{
  "hop_length": 320,
  "win_length": 512,
  "tokenizer": "word"
}
Rows from block 2 of the text decoder of a small audio captioner, named by matrix and row number. Rows with one number belong to one neuron. Each number is 128 + 32 x the weight over its row's rms, rounded and kept within 0 to 255. All counts start at 0. Numbers have three digits each.
Before each neuron's rows are labels from the 100 texts, of 14976, where the neuron reaches its highest value: "fires on" is the input token at the peak. Only what is clearly more common there than usual is listed. The data: synthesized solo parts of chorales (CocoChorales).
# fc1: MLP up (decoder.blocks.2.mlp.fc1.weight, 768x256), inputs 0-255
# fc2: MLP down (decoder.blocks.2.mlp.fc2.weight, 256x768, transposed), outputs 0-255

fires on: "5"; "g3"
fc1.87:116103070101115150140161078079139143098063165139165170128122150166095100172198179118116083124107116102132111120205193108109111108186139120148186116173107126085181110109120161136181052109111104111081122107156121143127143124104107106084167200095119119114133187125113074138145057116147118095121127176103152085152130164130125103172049174180151162156134182126140148089110121131111161093139104122156149125212133107137110142158142155135084088035142164186127131123095145148109147120086084120100150106186166132132158151136118090141071100155153145158181122143164160134122138147086083113117139112143070165163193143103136100166062128079153105133174080136136083168124076141133182140095161128141170084126159071110145097083147116113136176143105133182135105098121101138114110083100108
fc2.87:134123204120164097130147085070138080090168081093076132166144108078140134051150165148115175098151188116112152086088134171126141136134133139124123108157114088163104128167115126143126172101102152119189139162121144083134108173155108077130141042175120077102078135141155121137094150090180134096146143185135114095151155136126110147139180129121103102126137121131117136098068139064157039117149127159086119119149137153097135117050174098075110066197151117187142183122083134149179081164095160138165111144088140084163151123150106111127098101120083100119163086103175115134122146137142157111149081105155161143149066098173100133144174110125150100120116131185068124129096118144143092140155225124124160070129103084108100159150146185149126184184107178155161092141137092160140116141144134

fires on: "5"
fc1.551:100127136115119109093139137090121101088127126110117149088169088178128150129107169130151110200167085210149123149158140092099142078165151160204142114089124142132138104145191216106125061066088124061110171131208078162178182128146104135129131125141133143105142115082108096110165147144107111191150109128119151192139139150198131091072177113169133157125111158154175121131135115173100109117140069119146200083098125112159090149129092092149138147130154127117122148078099105106218093158135101118088157100127150146139084181087111159081115178100143175102124129149106065103126154146084097130167081155123139115146134128100114122113119087120106222150140145158135087113129096199141111131138135154130170130176154125149087107117127081108088144136112182127093099071168156140092158146117059
fc2.551:152121195107106122076107118128123114082100099146163107107162139153142118132110222130135126128069114126116120081139132117141149069178127176100148159125097151167112133109172084124079118139116103103087133118146186209129137135092164084106127117086100090159121084118084094093125131117141055111131150122118101068086130105136086170177112185095128090115185137118145095130143147125094088095141100111098171154156105152086128119082178166132139178170125163132169231120116126137154095106111159096147082150142112084108116047076156150141150086164122095108151171131094124198147114094111110108121147149107150157131059179102107141136084202086142173093190098186128100141133097087145182111143089137171153146157164109109118079178135172187092068115164090093085119140120116127127121190103120

fires on: "5"; "3"; "4"; "e3"
fc1.729:091145129118145120131141136107085152157130124091105105106096088152126104160171209170113040114137091069091116085082099158101127070091139176162112075091111184137177110069096088145089166138127143131143188107111088125076155131110128059087138106174151162133155128151084144092132131136086075108112122078156179167121142117109128111125119157173129163138179139094145155125089032127176155123141106120151123155179096158136105137151161070107131143117118150119126137137122188045090123096104137114107126130075125116145179115168165144156148080132183121143142138108223187227054130162146114164116156118163103096078155088117110154100149137098126115129117142150154095157137135122142160176136143159120097115132123122104126097103135124175203111118091085112141077192105097112127132149060161
fc2.729:160144103167155122160142092142130116129131118109155153133122120090182096109088116100144118170098159112116101158190121160124143170173171146070127134138168055105109157130138210180115103149132052127106116162134131155123138088174135153146114142125118087121123133134100146156213214139154085168072179123107107122093093084156105151132162144193122145107133125091096109114174114217131092129156162123129122114127163105192142093035165174165146136089120128148053092196106171103108172139172160085117141135125105150145124121085132195132092163146148134118122116129129164160155165123149142121134133129171067144108123115105200087169211188131090098160155122126165119135072134110107110133144114146098078067141118108126135133140138144095153123180111120146066151095131166115173123024140146

fires on: "c5"; "c4"
fc1.634:162160128148100110099096159086143125129131169105154135139090129111127133154069136145154185088171108108145165092196079094102160128140120148075142119141156134129091132143120068067158108151091153084133097132151111122130140034099178133089088188116104148136214118088124189091182094129109141088126065122056129132103207097135084134115136145148127087133142106121186143152095124102160159072086072087166142181142100167108120163140126151142138139097100159129130133102124146140093080138163068071135136168105140178111194150137136110149187119158145107152124181118174160141133130083119162107121144133124086129143140119087168187138137109182098114150150074105037122099091140104083195143129129088088135191116130154109135133135070129144140146126147087152203087088141183135158089165171135
fc2.634:108102125111105189115152189125119150107198138157213177069081080108077140137130124137148104110063142095114150150147124115143111180114135065086168177116140143089166132094089089174178139131151151152096101108061151159142104139131128124138142133098112159151189106081151146122108145169161117136123104141106114065123141137148124070127141139151136122115126121126112148091119111091127108179110142159131117097140151097067171032123120183116158078082114132134139075127154142126166117088108126080110142062125091164141112102082147158144173080091129120143134098125143108118138065108131150142089059125035076121109165112182081120160139099104145119151076136130097147084136204154089134130139178092122100179129084104190128135148108090095144186065154185198122103111085091095106154138072119

fires on: "5"; "e5"; "e4"; "g5"
fc1.293:169111177062166103146106173131203082131151134068111112071095151148153144136164147104126180118145116154137118094189147165140159120143151127103094134123149146141132143150172113158105128081122121156124131124109092152205132112107160110102144172083158137157119133142160115167150180147065131087117166131143072137154117157106133120115131162071179129115098140160144181103131084172127135133093094126148100145104134122176046109139080095119123167158097112139136126129142155094136088117130142102086074080155142164128117099134102179132127139152126179119082185104219106085074121098112135110066128103161082193109167145119200129155172204195099102075127126161132092154105052146102141088165171138107144107134078118180113210093119079130144173112076125176117178159171124095168094116137158
fc2.293:102134145159086110149162131122149094139202183159140230131123158141102166102093072152154135138159175106149129123162146137127172161091162058086102083028134125078101152153154152159109110116072122141103075136107157201078155149112160086143127092131096114107106127141133150106128084138175131137122184105145149151131094173186096103133113038115166124143094108129111150141155116137107119065142128183091056144123141101129100088120120128088176180088179112163164132160111135105131105149140137119112061191117113109140166127138151177134139160092072134088168128101116071199139125202116156130135166090176122143174151147156072101170129171119182121123153073125140139123125124122090102171124135124192122151172155095093085094166131123101162081137121123114099111131096130075092138093176161

fires on: "b3"; "b4"
fc1.740:097168143099119115117092140154142122086141155107180116120108148063164156094110117131149152165080190135107065104121106110113128098171140124160169150112129158123115144087098069118094107104140123150079170130048131124130130155089089168112115145131153153135119089115099114164157144081088123067057108113145103148084161170124115140144144170084095166111103137097108086088105147192160177055116121135176181119082088065128077118113062151158156153078169100172134093109133104184150057186140153171116130100100087124161107078102152144108123081127138122183112132140117177091105156125150190152166140091117110136134122108142130118124124132105090100206123082108164073085161093149092135170129073110086129107128077060141064120098105120106147086156119120210113090111127078139118137103165198
fc2.740:110086086145088073139167121127147141144102104100138092140149120096118070143116178130150165160186164146104088107122088149111140162113133161169111135084140149049082164087169104121144123111114149066134103122137175110109100162190109120146108093106107121171167062146137190126115136113167094094122082113162074197096113137113157097111095167206120139138071100100122171115148103102128155052105081176126080120167121110108083108172115121140109147095173119138141093125125094089119137074137104126092163164110166131102097187169054145125096192121096090175108052085129140147140162119163158172141100128130064114135114126171109094122087123102152106157100111184128195074141111144091171141207142149077120130105115158083096148121107163195120151169084156155145143116206123132109164128149114

fires on: "g5"; "a3"; "a4"; "f"
fc1.604:156130150119177156148132167132114190118108060145109205104161157155108077133162176083151096140138062141108078130152139097130101120128161125124145126113110125078048050064100130160150107095177157151146098074108101175112151107113107124124121183089112124118108155189113124054109119115138094165127107129092131090147066073191161059122149137090120141111142131119135118120151163111123118152094151151144147101106107125078105119193095152095163138086132100155118143197093138156152196129158170173177150188078173161190100128146191113133101161147152142139150144110165110093182086174174114099139137130094092181131135230113132126118097131118089107155121065104164064080117125168143112110133166084150123129137146181057129142095104143131073152103139140106134133090109084136133106124142107
fc2.604:120110165084117121150151092134125153115088128178119118171145139108062163150119097138079062139115076156140153124120120110163151158136152115050136180164128155158074152057101118140155122176082163131147150078088166122108137069117160102138122136109115082092157160141106126164198119129137194143158159193132074158130158130126142125089112129106122091102166129219111181170153156128167132122097141081126171190148136172128098124117149130075086143148123124100116092136130136078078116133156145166083134150141110108175127088106098124155180144108129098101106127134232108118057143147165149152142134107126096069124101046138082096084191155146155135164069096148100146074118101165142147167075156116167098159094104167197165133112078098103139127100136104055152102129139092132147161169156099

fires on: "c5"; "b4"; "e3"; "b3"
fc1.702:125140153152153186108125135118103079087109111134165083108133104115161086140096134070225154119120135132121122156146104123153087091139148103180139133145130127080117137147083121130113083145158184143150106093121110093165103129071135131137148126095150098125113045204138094122143100136192174134116062127143099136143163146090075145104133152151054152198114141159148167102085181139130107129102135122132099132047147163082072128118142099121139047139126107117109111057155148119185171117153109108159109149132145150095223101151107087139156139178191125121164151151075123092103178112145115153162145109145170114118135144133123139195075148063155115135124146133173108140168102166117152163135030153191066137124112101095113100156043174138116138148142160108124117129159124090175133093149089
fc2.702:107194142131083159125168083127161154112094111149132123107126094080095047122171131089134143082137126123095110168153129104173161120057175121104127131111109113153106092143174100157110096122105156167152119128088127131115118068168047117095104099106101150135101141182129163151088126127099130105073088095151194074116115101137074118129179125127121155098185107119120178174081079125132111171104088145149102116045129113094112211125150111152142087116185109142091136133076118100103173158113091066093093146151164053068127112106167086184099181096123096161124072101124144143114080071213146138117130115106076134130177118134149124108154089166122137101115191115148147158162146166119132166163168136087092054119105110139089141133131151100138081163115140101123130141109212132137116161094113

fires on: "e5"
fc1.209:161124087133108089067117198186155136127127166132154120142123096087152152062042125138085083164105138164114142153134080167159182140145136115110102182134147132114153078114144117094129084092142112107173147130170167128172149101166108089088127173102135109111073139149115091102141094156112093133098143140170210122124145107140192145040139119146149160081224142154113120122135140124168093165093121118119122080153138144105099166100104159072062060101172158047126058115125123143136082108137081161070078137163108057069089145088124122147155163166162159128155117124093109154090144106185157154152113085100151172091113114163120144131098147163137130114127139118109114120079099113138126141089113142129103131168197143137078098155160123156101160100170158154109180166139196121119104117125159
fc2.209:114113166113124109157052143171122096108123161144085115094128126145085093117176153148046195119141150115129177106185142204143044141162125133146119115107086157136131150139121094089167110144127156132068169074100109070124184094112152123110131135192150174107082180160127129118084170161198111124104105090116139140090100164094153147117082138100167154091118100118104195113052126183165097127110205101124091104042082148111105108130107147136162120107140168072144190124098126168149149106130087131118131128153156148140124146157149170118132054177131099143098106125149143103147125162127104151084121087048117089128140131119108153094146171132132096132175103157154154186169127121083153100111130104058161146171170119103154143141096095151188108085150114148114146143168084167168099155173152

fires on: "5"; "4"
fc1.424:094134106134138081129194140176091102132159155161087080176118123053192118148164173108153122111140138125082141087049182098125171103147074121158120147134154121154170179151109095136123110178186205101124154191093164051187127112121186137109147119102148141138069109080102095156145133154108133114119061143170131152132164094156166137164149103192112162152115112102112159170128118080131073137115084133153189141141087138134104139147140130160123114067179138112116112155154133144153087126123089141108152195087128160134115140160140182163100092147099112126109203080157194153140196130159084092085123101118099075103133123141131123142116110162085121174149092127153125159108109110113170126100092190181125148115172073137144154159162110099094078089191153126145136102093176105108103125116086
fc2.424:131071090220112129115109049081091086169113149083105103117118147107060093125148103118162117130086192090121144171142124074130119164116118140138137155169079145139138098120165125172115129086101128212127143083153189119116182179138216159183122154134109176156125128095138146133099127059135077143101145129149187104129089108116135073132168112124157144132127114097073148124083151156132162088138162137150103099132102117183130103119127144163125076084085122084073105153090076110132165109082200103144134195130111086111116174140139131149094149155151111155103126171054109144153105145128136090122149117072139104104102148082148170167118170133109177084162157104145175108157140137131134134160086148163150151150156152125189155107076077111158167105108084182146102171129129197122078109093157

fires on: "e5"; "b2"; "d3"; "e4"
fc1.385:101151096071129137089187126143167111161120121143130080152095156148116105119165147102127090114138131158155149102104125098135092131066071135104182136075151148055125085099121158114115075094159082081097124150133150137178139080160155097172175134123121142128179110110157165123151158163100178129104170155159081154124105133111133098080099132111094110103136152165122111147070074149156123118119142123210161109132090154097130166119136119134155155089113125163109087081129138160129102087091072174122127160104118168112095106160110126159119117171093174137083114053119118091085139105188143085077131108084159157152148121253131145104140106146167129093116200197104133136140114133049107038129139137113174178139136109165120124121086191167115086134165148138154125141103100149053137151180179
fc2.385:158099153088111195099079127155119094153183120118094088091105207149140070128111170112114092141143101085064147123119129116158110148139200142092143093089113209089127153113165083122098105136075121143112139095109140123073096121099110111123108156104089122110088107128155121098145100149146128105069152101138130105132145151146136144179082171153095127105129157117167108124152150121138161132033136124128141053138223161089117107115132139078139099174146106128175161130079151149106102104149098125147125127079116129098126196071113124137130130167161035121132119149108110116185150166059116133145185184128174098108126176107142085127117134176077185148074129164146111136189155115147047161111093141088067096104154146137126158106097077163076125135053102142154158141137147107079113109099131

fires on: "e5"; ":"
fc1.485:089169131168130083158101077149137150091148077090138095094155156088115100163194153115107106157142120141106117141133115032126146121160131136136117147138109149080177162159101130092128178139070124129119195122085162113120121116103161144124120121087171115159136095169181130152075094148102147160109145113169136174122133192110146132138069105097154047143131145097131143139058094074099095129045112114100146122126102109090129147174069094185128120172103143120151093149151142093111111139145094186183119145106092176112145116153122143062165127178122169084124150143132188179122122142169150163086132198084124158135133181096199098158166106147184112156103155137087111113092194150097139088166126083068099090114153099138087117170103128190171120124134115087149149159145156082096063113107150
fc2.485:125168128100130135105156156198102131127127185118160147092152133110116107136169114112094079141096143161072109124183099089104119085130118103147112084145074116092164083116165116142106139121108143154107130143163079110087169177168129132154154109114125160112102103095149080153078116114141176168172115064118157122084098202152149136150121142109072135133160159088176156211153134162133107094090090136104114154115113110119142064180137179074151101172111118094125173063152135164129171108138107116127106139155148175106150238092162129140225172145078135135181092141065092104149144121088115117156082161167116163169196136133137122178180128139130169123125100141085091162120132064081130147133142093109118170173131101060177083110178112120122105198123092156149160133169132112102114129146142

fires on: "c5"; "4"; "e3"; "d3"
fc1.394:147108151141099138156105123134063084127196094114106153124156092141134137152136105141175146105116117092132151187091144133079150159080118086124107146075146202130157161121138154163102114138114050076136119129108122070148153132173131160131078136134133098120188153122117122106169182135094137093058159152145107046175095067230130106112119206094123165151144103173118125121130098162133124067169110143170115120115134121118155131151147092151115100126091103081138077119146138132163093195108142059183102133134129122103120183197124127145111103068042195124136090128176102097171167120142133080116123125105110098089083120095128114113088085141143122099045184176152139171139138133150126114157148125099138142142180154107102169161150163115080136159124091206117147183107104110147130158104146
fc2.394:123111100100175110175074083162160159164145168134108120091122156093136168086130164119116202139075107092078088099159090121107089107114149144088147154139135132065116159164105178091144139151159160127139167147170146071162130145145151106179121206167160150151149145108099155113152144193180074128133110167167133133113112145182112166196105140119149176120082180151102196154123069164089095110133157152157134144074192154082160119154133102124107124119138172069176184139139128078112137105143088136117070126177154120143168112133130070139064125129127108103112098125124106066114124176172157083121158151113152095089151136135055140155094134103085136113161088110130140142097121129149138217109078117155108178105136130131065131175103135158151112142125090091096145114141088152158136200211113

fires on: "c5"; "c4"
fc1.12:133109133084157133125135163124060086134126080128125111076182155096156095082114139188209085130156145176115158094119078143124025114179169124141161155093083157159061121088083133129122075122130159081094132132118140140113135122119097118143123122160115166210124156112158129109116140160142127175180106159221107192143134124190158070056103126119148133114138156110116151112058143128116112180102122229161129147137086152100108091107112134186115084073131120117101100084159144157118064183161105080127094121157165150080145169125147127125128137113148115063151159152150099141115113096112060166170113125089151105134141161184117149102157140103175116153125194136092072133154136127141118139090064134143127157116158109131106129088121129108121110164144081095158154148162109152111068129092105
fc2.12:219176121106114134110116090158174185168100112098112123161105120117103160135152217073122198106116156154127075123185132084117107089126138071170134122112145147154182128109129159160164090162131119117165104165195156159065114109118089099130069126094127135100135092162134134150139061128138148136077128119155130118150174070023101119180091166093158158129180094118090119157128123114111176105195139139149111148122141149117107164089127216083119183149177093134105137167095168116121162133154129166106115163163159170124157057097132126104137124110147091156136109094103100150131120146086125103097093163124113137165127208139173098126089148199179098180117158090133147146185113147148103132136146138102139133125162119118096183103065091116135098125132165147164165157168117151193134088110129

fires on: "3"; "4"
fc1.296:142140038163094117105121126094158132117118089139102133159122108155109117177123086160186099122143133136099105127092117112172162107149114153117146138156118147159111117148163131122136122071106126084167177092152140080127128110126124093090174112134132130121127130078110060164072118120103153147126163154136205113143094187179101145146159109115133135166132117051156122134059098169118192114140109118056101159140160158064108165106233128048133080160091100125133154070126114113221157133162114078128083146153113192134146089105091071141119153141143107068177109124171145130155119118091153162135137074107183146141114086165125125158116140112149147126197133116164083079085198103090114098177141095151095157101149152149101101047124134078188125158101120188101124095108126146125123133125138
fc2.296:149167159078096092151102133144133145076181117077126117148198152129120146120147165134154179083078100177075147122196155115202181172134115149134133139160126142170121167097173164104126161132132147157061124167131083133136092127151138099093121078161172132108126097132162131181149179142187106102166094151112073138162095142146088107107106088071160151141076135167091137175088075152128137129125048178103170116081114117150144153164151101122142140091143150129179159147101108145138170122140060114123083184119122133150130149108188140157136117163163184099113156084134085184173140160128077127106189092100146109133106148167176170192118197111099101145132136141114103102171119147047128131138126117165159116158175100143114170102123091103137091127135067084124145125120115037110081138164121

fires on: "3"
fc1.315:157117162166148146133114175097204186151160149121179126109135136164151177142108158154069155072159063201052096086209109137106120150117152108136089126104133134180127152160075082138130168143101181102110087150084133177099168127127161088129089158145094128175174123127081147126161181076109090107122119119082102137170171124172126132112150005127135181066109108155033135110126108124149151083080168139100128111096124123103095082088125113176137145138168120153145110059144115132135096181139132120122120138151149106123114147085086120163137113136113115133125197106090124141186094141128126117084144185146104160112054120164092168151066148150158130139170120107154118173068141078139138134130164058110112132110121202140119122154093129112123134172096120127147119126144147111159111106114143
fc2.315:142157089167132102162139078121147136138141087128127104094097164129171116109151109112105054111131147207069169192174109105108104110134138097097145151079153086093110122173128153064143149089094208181085148164065083108139061106135130159078118149060115140108109193101110149135101156132162175143091202114079163129126108133141119103144153142089134101132100093158132123156131149088158123095186117144133150124140140092141099130113164150049147118150129123146155144157116120153082167133116168086169155043112125117117099111104177157142141137115094127188196189073124124176151127163145097109129177115115087121151127101113091135081134209090145127128157164084129121155153132182060118169076145125125159175149132127113056147119079087140176111076115106106117120094111173148116154084073121

fires on: "g5"; "a"; "c4"
fc1.36:129129184143153113109118145123100104131130036124098135103125200108148155166153107128092142101131127111110161126103127104166115092135101115100121098115188105197153101096212163184153119168171112196138124132118166132103059120127165148110144115165030130121169099124057094145137144131176123077077123122084095137087072120125157129113103136116088196124182156108151138110092136070122135070111106108092087151159086131064109116116081116096136126081107108135120111111142092142167129134151091221168168168131166102132119166122085148072133111165129186136128116125113128071146095110120085137072182172161127090095162097172067148059135133124152119176139117143107151093142161204100114106138083092146119180135143122117063208141116127144119125183157096171125109120157109133116085129129122
fc2.36:100137126119072110187121089145169157120139130122147164157095194123109156091132168151057113128126071140111116140117136145149152198059099091115127134076161122113106096108213027118093122087185097077180155150093137199148076155130158080131147111111129180130105084142104081148182088106153094120128115118140105092111148171126180098125062130144097090134150128084157137147126101144117126150109078109148126128110176122119151174180192158097141137094110143140177141184167146090079107125125168178156121168140129126101134123120064152179113131140162063129100163110155130069179096140118118148124126125142156183115107116107102077145156137119092121142166171085141131128166201131191142152207097151180078150106076123116118122105123106148154156173114077135154139099124123179137112178129067

fires on: "e5"
fc1.302:103135135147097113061133188131140176156118159112155122172147170093122186130087126108106137109115125128118095139140161150143134069134123117097166065114249094154120078138086100098094134063168091167074120128098148115179091173142104089152102125141170082130107170173111122073118122132153138198089171136104112132118126155066146145080113135138116133150117115105132161130194145099085107101132153090116148081148138133066069092108085131146100127111175114149160129138127222111152192097123125112084100122153070169110095153129095086152093130125112106108114095123166099112151159137106144178161155083114169125068131119115187150122154127064179174165174104125111067124141115178127122140149191096200120134111114119113089114110130194092125140152125128138107209166081147075191131120129140
fc2.302:125125139110190149101132120098152111080078117124089180098134164088113096093124137107133122106176136112134199130177162159143088116102089114126152147213103166084075140132168138190090151161084146133176164150120119090112106083131086081094166173091073126181144207138095194088074150101147151168117153149135149149142111165141115095145124124166117095071108054135083140128111130073086112156198126153122106126030179127099128167152161152082134161102142149138167125124149103158124117132097155112135085108097139094098186101152131048141184139082097127116140137079151140137113121143112173153103144066148174169127111154141090165077134171108146129127193105136133173191094148168124211089091170115170161087142116111118132092091119101133141125109090067116151106091129149144112132108128108

fires on: "b3"; "d4"
fc1.335:134147127129125073127120085112120172228107146117123148156120128112185098089097114128182111143110094118210043104111058075083137114149144128152050114136164092063128153127113109102153084110141135152150143146143129138149108085148132133168158133168152106139103151096095140103139171114122122057166052167118151125136173140114090111138136183112186147133105114149127128121150105120162098153135120129122083085091183107127128090125137162093137135091170072044197112136072123095069156120081151168161099182135157095179106134144132129115169115110094154085132120131147109158121127143133065120053146135153127141151124123151139126140078163073173128151124153115108129163144162101108122147106131220141104088172209153095149185147083139153125043169126202132112092101123116122156104173101128
fc2.335:127107114135183119162120146088119148180115076141086120152148097085114138143075067108175138104132073123133158077108111097106105129101074175091063163157090188137156091145136138106130120121134120163114105139099147108157146100109125115115173124206104112123115171119129146145158127056075097154150114157192084121156130155143155126086168126140107099133154119119097091061137095129128096165132144194120088150124136095088111104126166124113144094139140131201163129113072078106138139186154128066139114109128146139179101079114159186174159106202133176154083083180161145110091107114148122104154068125083170148203138063109078153116112129164090152122088117138151088106144112092112161124143117173080114139102159187118163105125131048156174087121214209141129143146129114077160083108134138

fires on: "d5"; "c4"; "c5"; "4"
fc1.193:128161159212211104149090136108079140166088198159116143108141122093161059129136096112118144155125176141192144118091175080159149133075117137115129148086172124123159182105095090147136106129117151116153147171111164139146065155114157142081130149093115119187137115116117093135146161158099092128134100157116106144136105092090113155117119133142118144125160100053153059118112151157121091083089147124113184137131148205102101116098138152176100139155139082137114070132125147132121213138104196111098154160076089120135116032134164139106121148185125079151077136073194098129147126146158126146029123173139124117107160148160142107165064107105146151122069115089096169117206103056176148120114107145125119135113134140163087117108126172111122109097149138171158143123161111076159085136145148
fc2.193:104192153176170122143118134119140152104130123059113054161097142201108141172081157080141144117132145156202168089100163151153143129121120108136089126116129117162121161136117091144157151101081108149117140163171098159160141084163154073118182095122109107107121106089142082163119105117111145136161121133152134061140176165118108054043090122128167136140138141094126056128112146114141121081158178127036169142126130157182106075146164131111131122165118141135103094118165144192103174094107172115103089116175177123100142085104117164136141148107146068132105040154106114142152113146083148162166135107191150124078156164127102151157093152073148117148153190147107095172161072077148108127077161205090121183134095143185080111111074146139121101122124129133158140153144117115084143157119085

fires on: "b3"; ":"; "b4"
fc1.494:086171109161130108186163120123126215161103141101186117133128129128134047091116111121169081164106109140102135118101100114125129100055162158119072150138067124134138176141039143164157138191150065098124118076114119123113112089168159111117086132138187137108148129084182127110108104153118069128140082158127111170153117103133116056101146070141140120145160170152105108095167082160139076055125079078137143114129167114120133156063141105166132147135163076131139122102176082133138124152107180180124130137107164178179160149108127210111107136171125122065146108114168135156163114143150153144123107085127102139134127125129106189112157069144179127139115105110127122097139142181151065135142101115163109113105112122105045135124120159143163125117117180149117128069163113077198106149222142
fc2.494:175146200166144101166066151167110175160146151096108145134114134207094177104120108161121148155137133160177196138150126143154146152108098087106106150106100119033129186156096111121147117079117167185098161145151094122078110107079093199078128151157111111116146125091083155090097088193147139180104140058144128084134120173139145152181185148130047120196110166099146168071157145131128108128142121132103190116182128146105113161124184094156145146095091118166125095152165132140108175184055120132081090144123147078156189094071153139133141105083208119104153125164155133108101133112177120154136140114159132113110141155110124165158106124121155102105129090182088130095174105123131125154148170107116113128105136138135151082197130157137099080104113150069097127140104134105143157183116125

fires on: "5"; "d"
fc1.451:101176157089189089122128130169201102098120160163125146115106156111102126148124208122196118149155118150110141105172136118171112126155162137144112129122122125159094102133094137098086118135105190172125117104179180104187112134145102113180073148146095160032165139166153136118091140067096149169169117137106122070124172171099105160161109128164159107124071114089135112115176171113125128146116095098136133179151133135155121149122120105112080122118115168112135143131151101128112136129073137109132060150133172133186118102160128073170056114112081154091118132143075097180102098043125085141153160183174087203143174111092139127162152097121112101141132085119159093143083132124174108094047076135122143155097058126118142120127126084143153138137087147128129194063080129136076116160198122
fc2.451:185143085192117093147132095170174163127097108179171123105143130157103097149127117092166195099137137182124097144126108178088145128129174198122153103113140026132135137113084109124124108148110120175131136117100133200140150134132117131086132172191157111167107080154191173091157156157099111137156122121152081107106192180135151173120099089148047133102108113098143132161146122140114148124102124128107125176122149140127188113107076163124080118146153215171099140158185166111142137147142135086154129153156117090118135082105144133098125134058027138128115092141162180136128155139141111158130159112136155100104086128109046236144128130084144144160170110146099143120120172110120134159119104159139167094097094118119180074149163121097088146119054148191143135124134168126136164160100159

fires on: "c5"
fc1.396:144123086095130037147089085124095125188146153094130151099138153159129108120160160176146160141186162166132135138173110157108142084203180082141140127111084151132144113197161158122128149174127151138143137114155156111116185074102115091126138122097152088090161139124148125111163190104124134111141160115120211176147106143147115164100100103091150132098154135107125113180059163135143108121172108071124192168145139123128103200135088119147144056148174110172072129156088099150146117131105151104138147133188113125148042144130122104138122120160123138131136120140165134099170083122143145149131176179083119133086136148103182150086101123122138175174136139121102083068116110153060195134187158066173115194197153126151097161150097078121123099142138093103172149064137110049120138162109118
fc2.396:106183137125157101073090139104115051100103123101127122110122065084169128062145123139179081112126129135103169123075128153164089149106150111159129141133123056167108113151171200092107146127204151161084105134147144112138126141130154146131085103154149088115119068084134114070101155172147159143144090107114073121158128102117138184105114173126091011088150173165171135171177104162131138160064125174114060136142126131128091084104072094103104155143142123079159162136157132136125105127118056087116177116120128151087103143120110106140158099118131146081094090144082113164138112082148119177132136172094166099111101135117160172040147107179195116163128133102098134128124097104075160097147109139126178145096079115087148164101074141118100122130150187137059125187114162107119119153128122

fires on: "g5"; "5"; "4"; "b3"
fc1.751:109120117105124105102169134122153125117098138140115171137098142138158154194119132115144117061114067102163058133127129115145144106127125118104212162155145069090101078132117136163120094127072119091095143121123122097189143116140124099138143091100103148129069142168174080096167137129097123122111081133103127129136147174136141159145073153098117107093144102100081143119162137097150088150178130092122116154120145184039132117152137106133145071132110077125109123162146079114122154170128214127138117176164138110173161107150120122120091137180174121079116115149193091047109057049155133063135121151168093088084140168099079150130131126109097178122139111207097168113160098139088127148119079168157111051063108150144155105129048141168154132171140120115170148086176174106149134065140139
fc2.751:140113100113103122098196098131196106221123106094121118148089086191162145097093098155159116138067108101096105158106114094144134096130118063143112098085091112060143069120126172175072070053127103156178138134131128105074083157129154120106114108110118082100150141125145133160119148151105084117129107121155149111088156172129126127139147108116109151056102131092166136156096184116110108098076127139178129121115125102178057117092137157153103169132160179210127124117115120165130177180160118132137102153112152165102151192119151080146094068175109130171089130157105126137121115145166053138109107122163193125170175156183115126117118139102161116076141097075126193066145084165129128203129115094155123079095086114090103156150111107161148140118111171091067151152083144135113112131100125

fires on: "5"; "f5"; "c"
fc1.301:124148109148080113094067129180105158130175167097090029096104093120083144103042178135094156126114187080138185109068122096166132176162136124125090140098117084126159129196113095157133138087086109180164136120142112130112106085159155118088126147157118100159193094120128140092124158112092070087111156147131113109126103174108096163154111152138146115153153210128149135121132065100173142082107154114120121114134155144093135134148161136125078096069147154108149121132120137086143074133071090094074149082153156131076143152151141172126131159146145132110117116172062146089132156106104079171131212111114156079196093140121126144127167121170102062164140087128110129135159102140146157154086117145095147183142191144135126120143142150093121139125120194074101103064138066187128098076139141
fc2.301:068137102203173121155169117098169137150093117131116088149104128117088159142114180143128176092158143123183142128092200121101150149106099113182140135104148115096091164074142124121198103079165125142086118139151145100112124086093135143140153146133123131174172153142082142103162131102087154134098115133146114119060039098075202128141121111142188202134175165119097138130115105109094231155132136154145083094118163124212147137116074147127092146160084175098126111154143088095108128179155148147153165141120144084104102089115166124122130137158112140120164135140112102131207134152105097158112130130161121116072190150100144095096136128136124171064104068144188148097159132139155168125183127110139159132121139038187156088106129150147120149102096141098116110126053112122159105133211154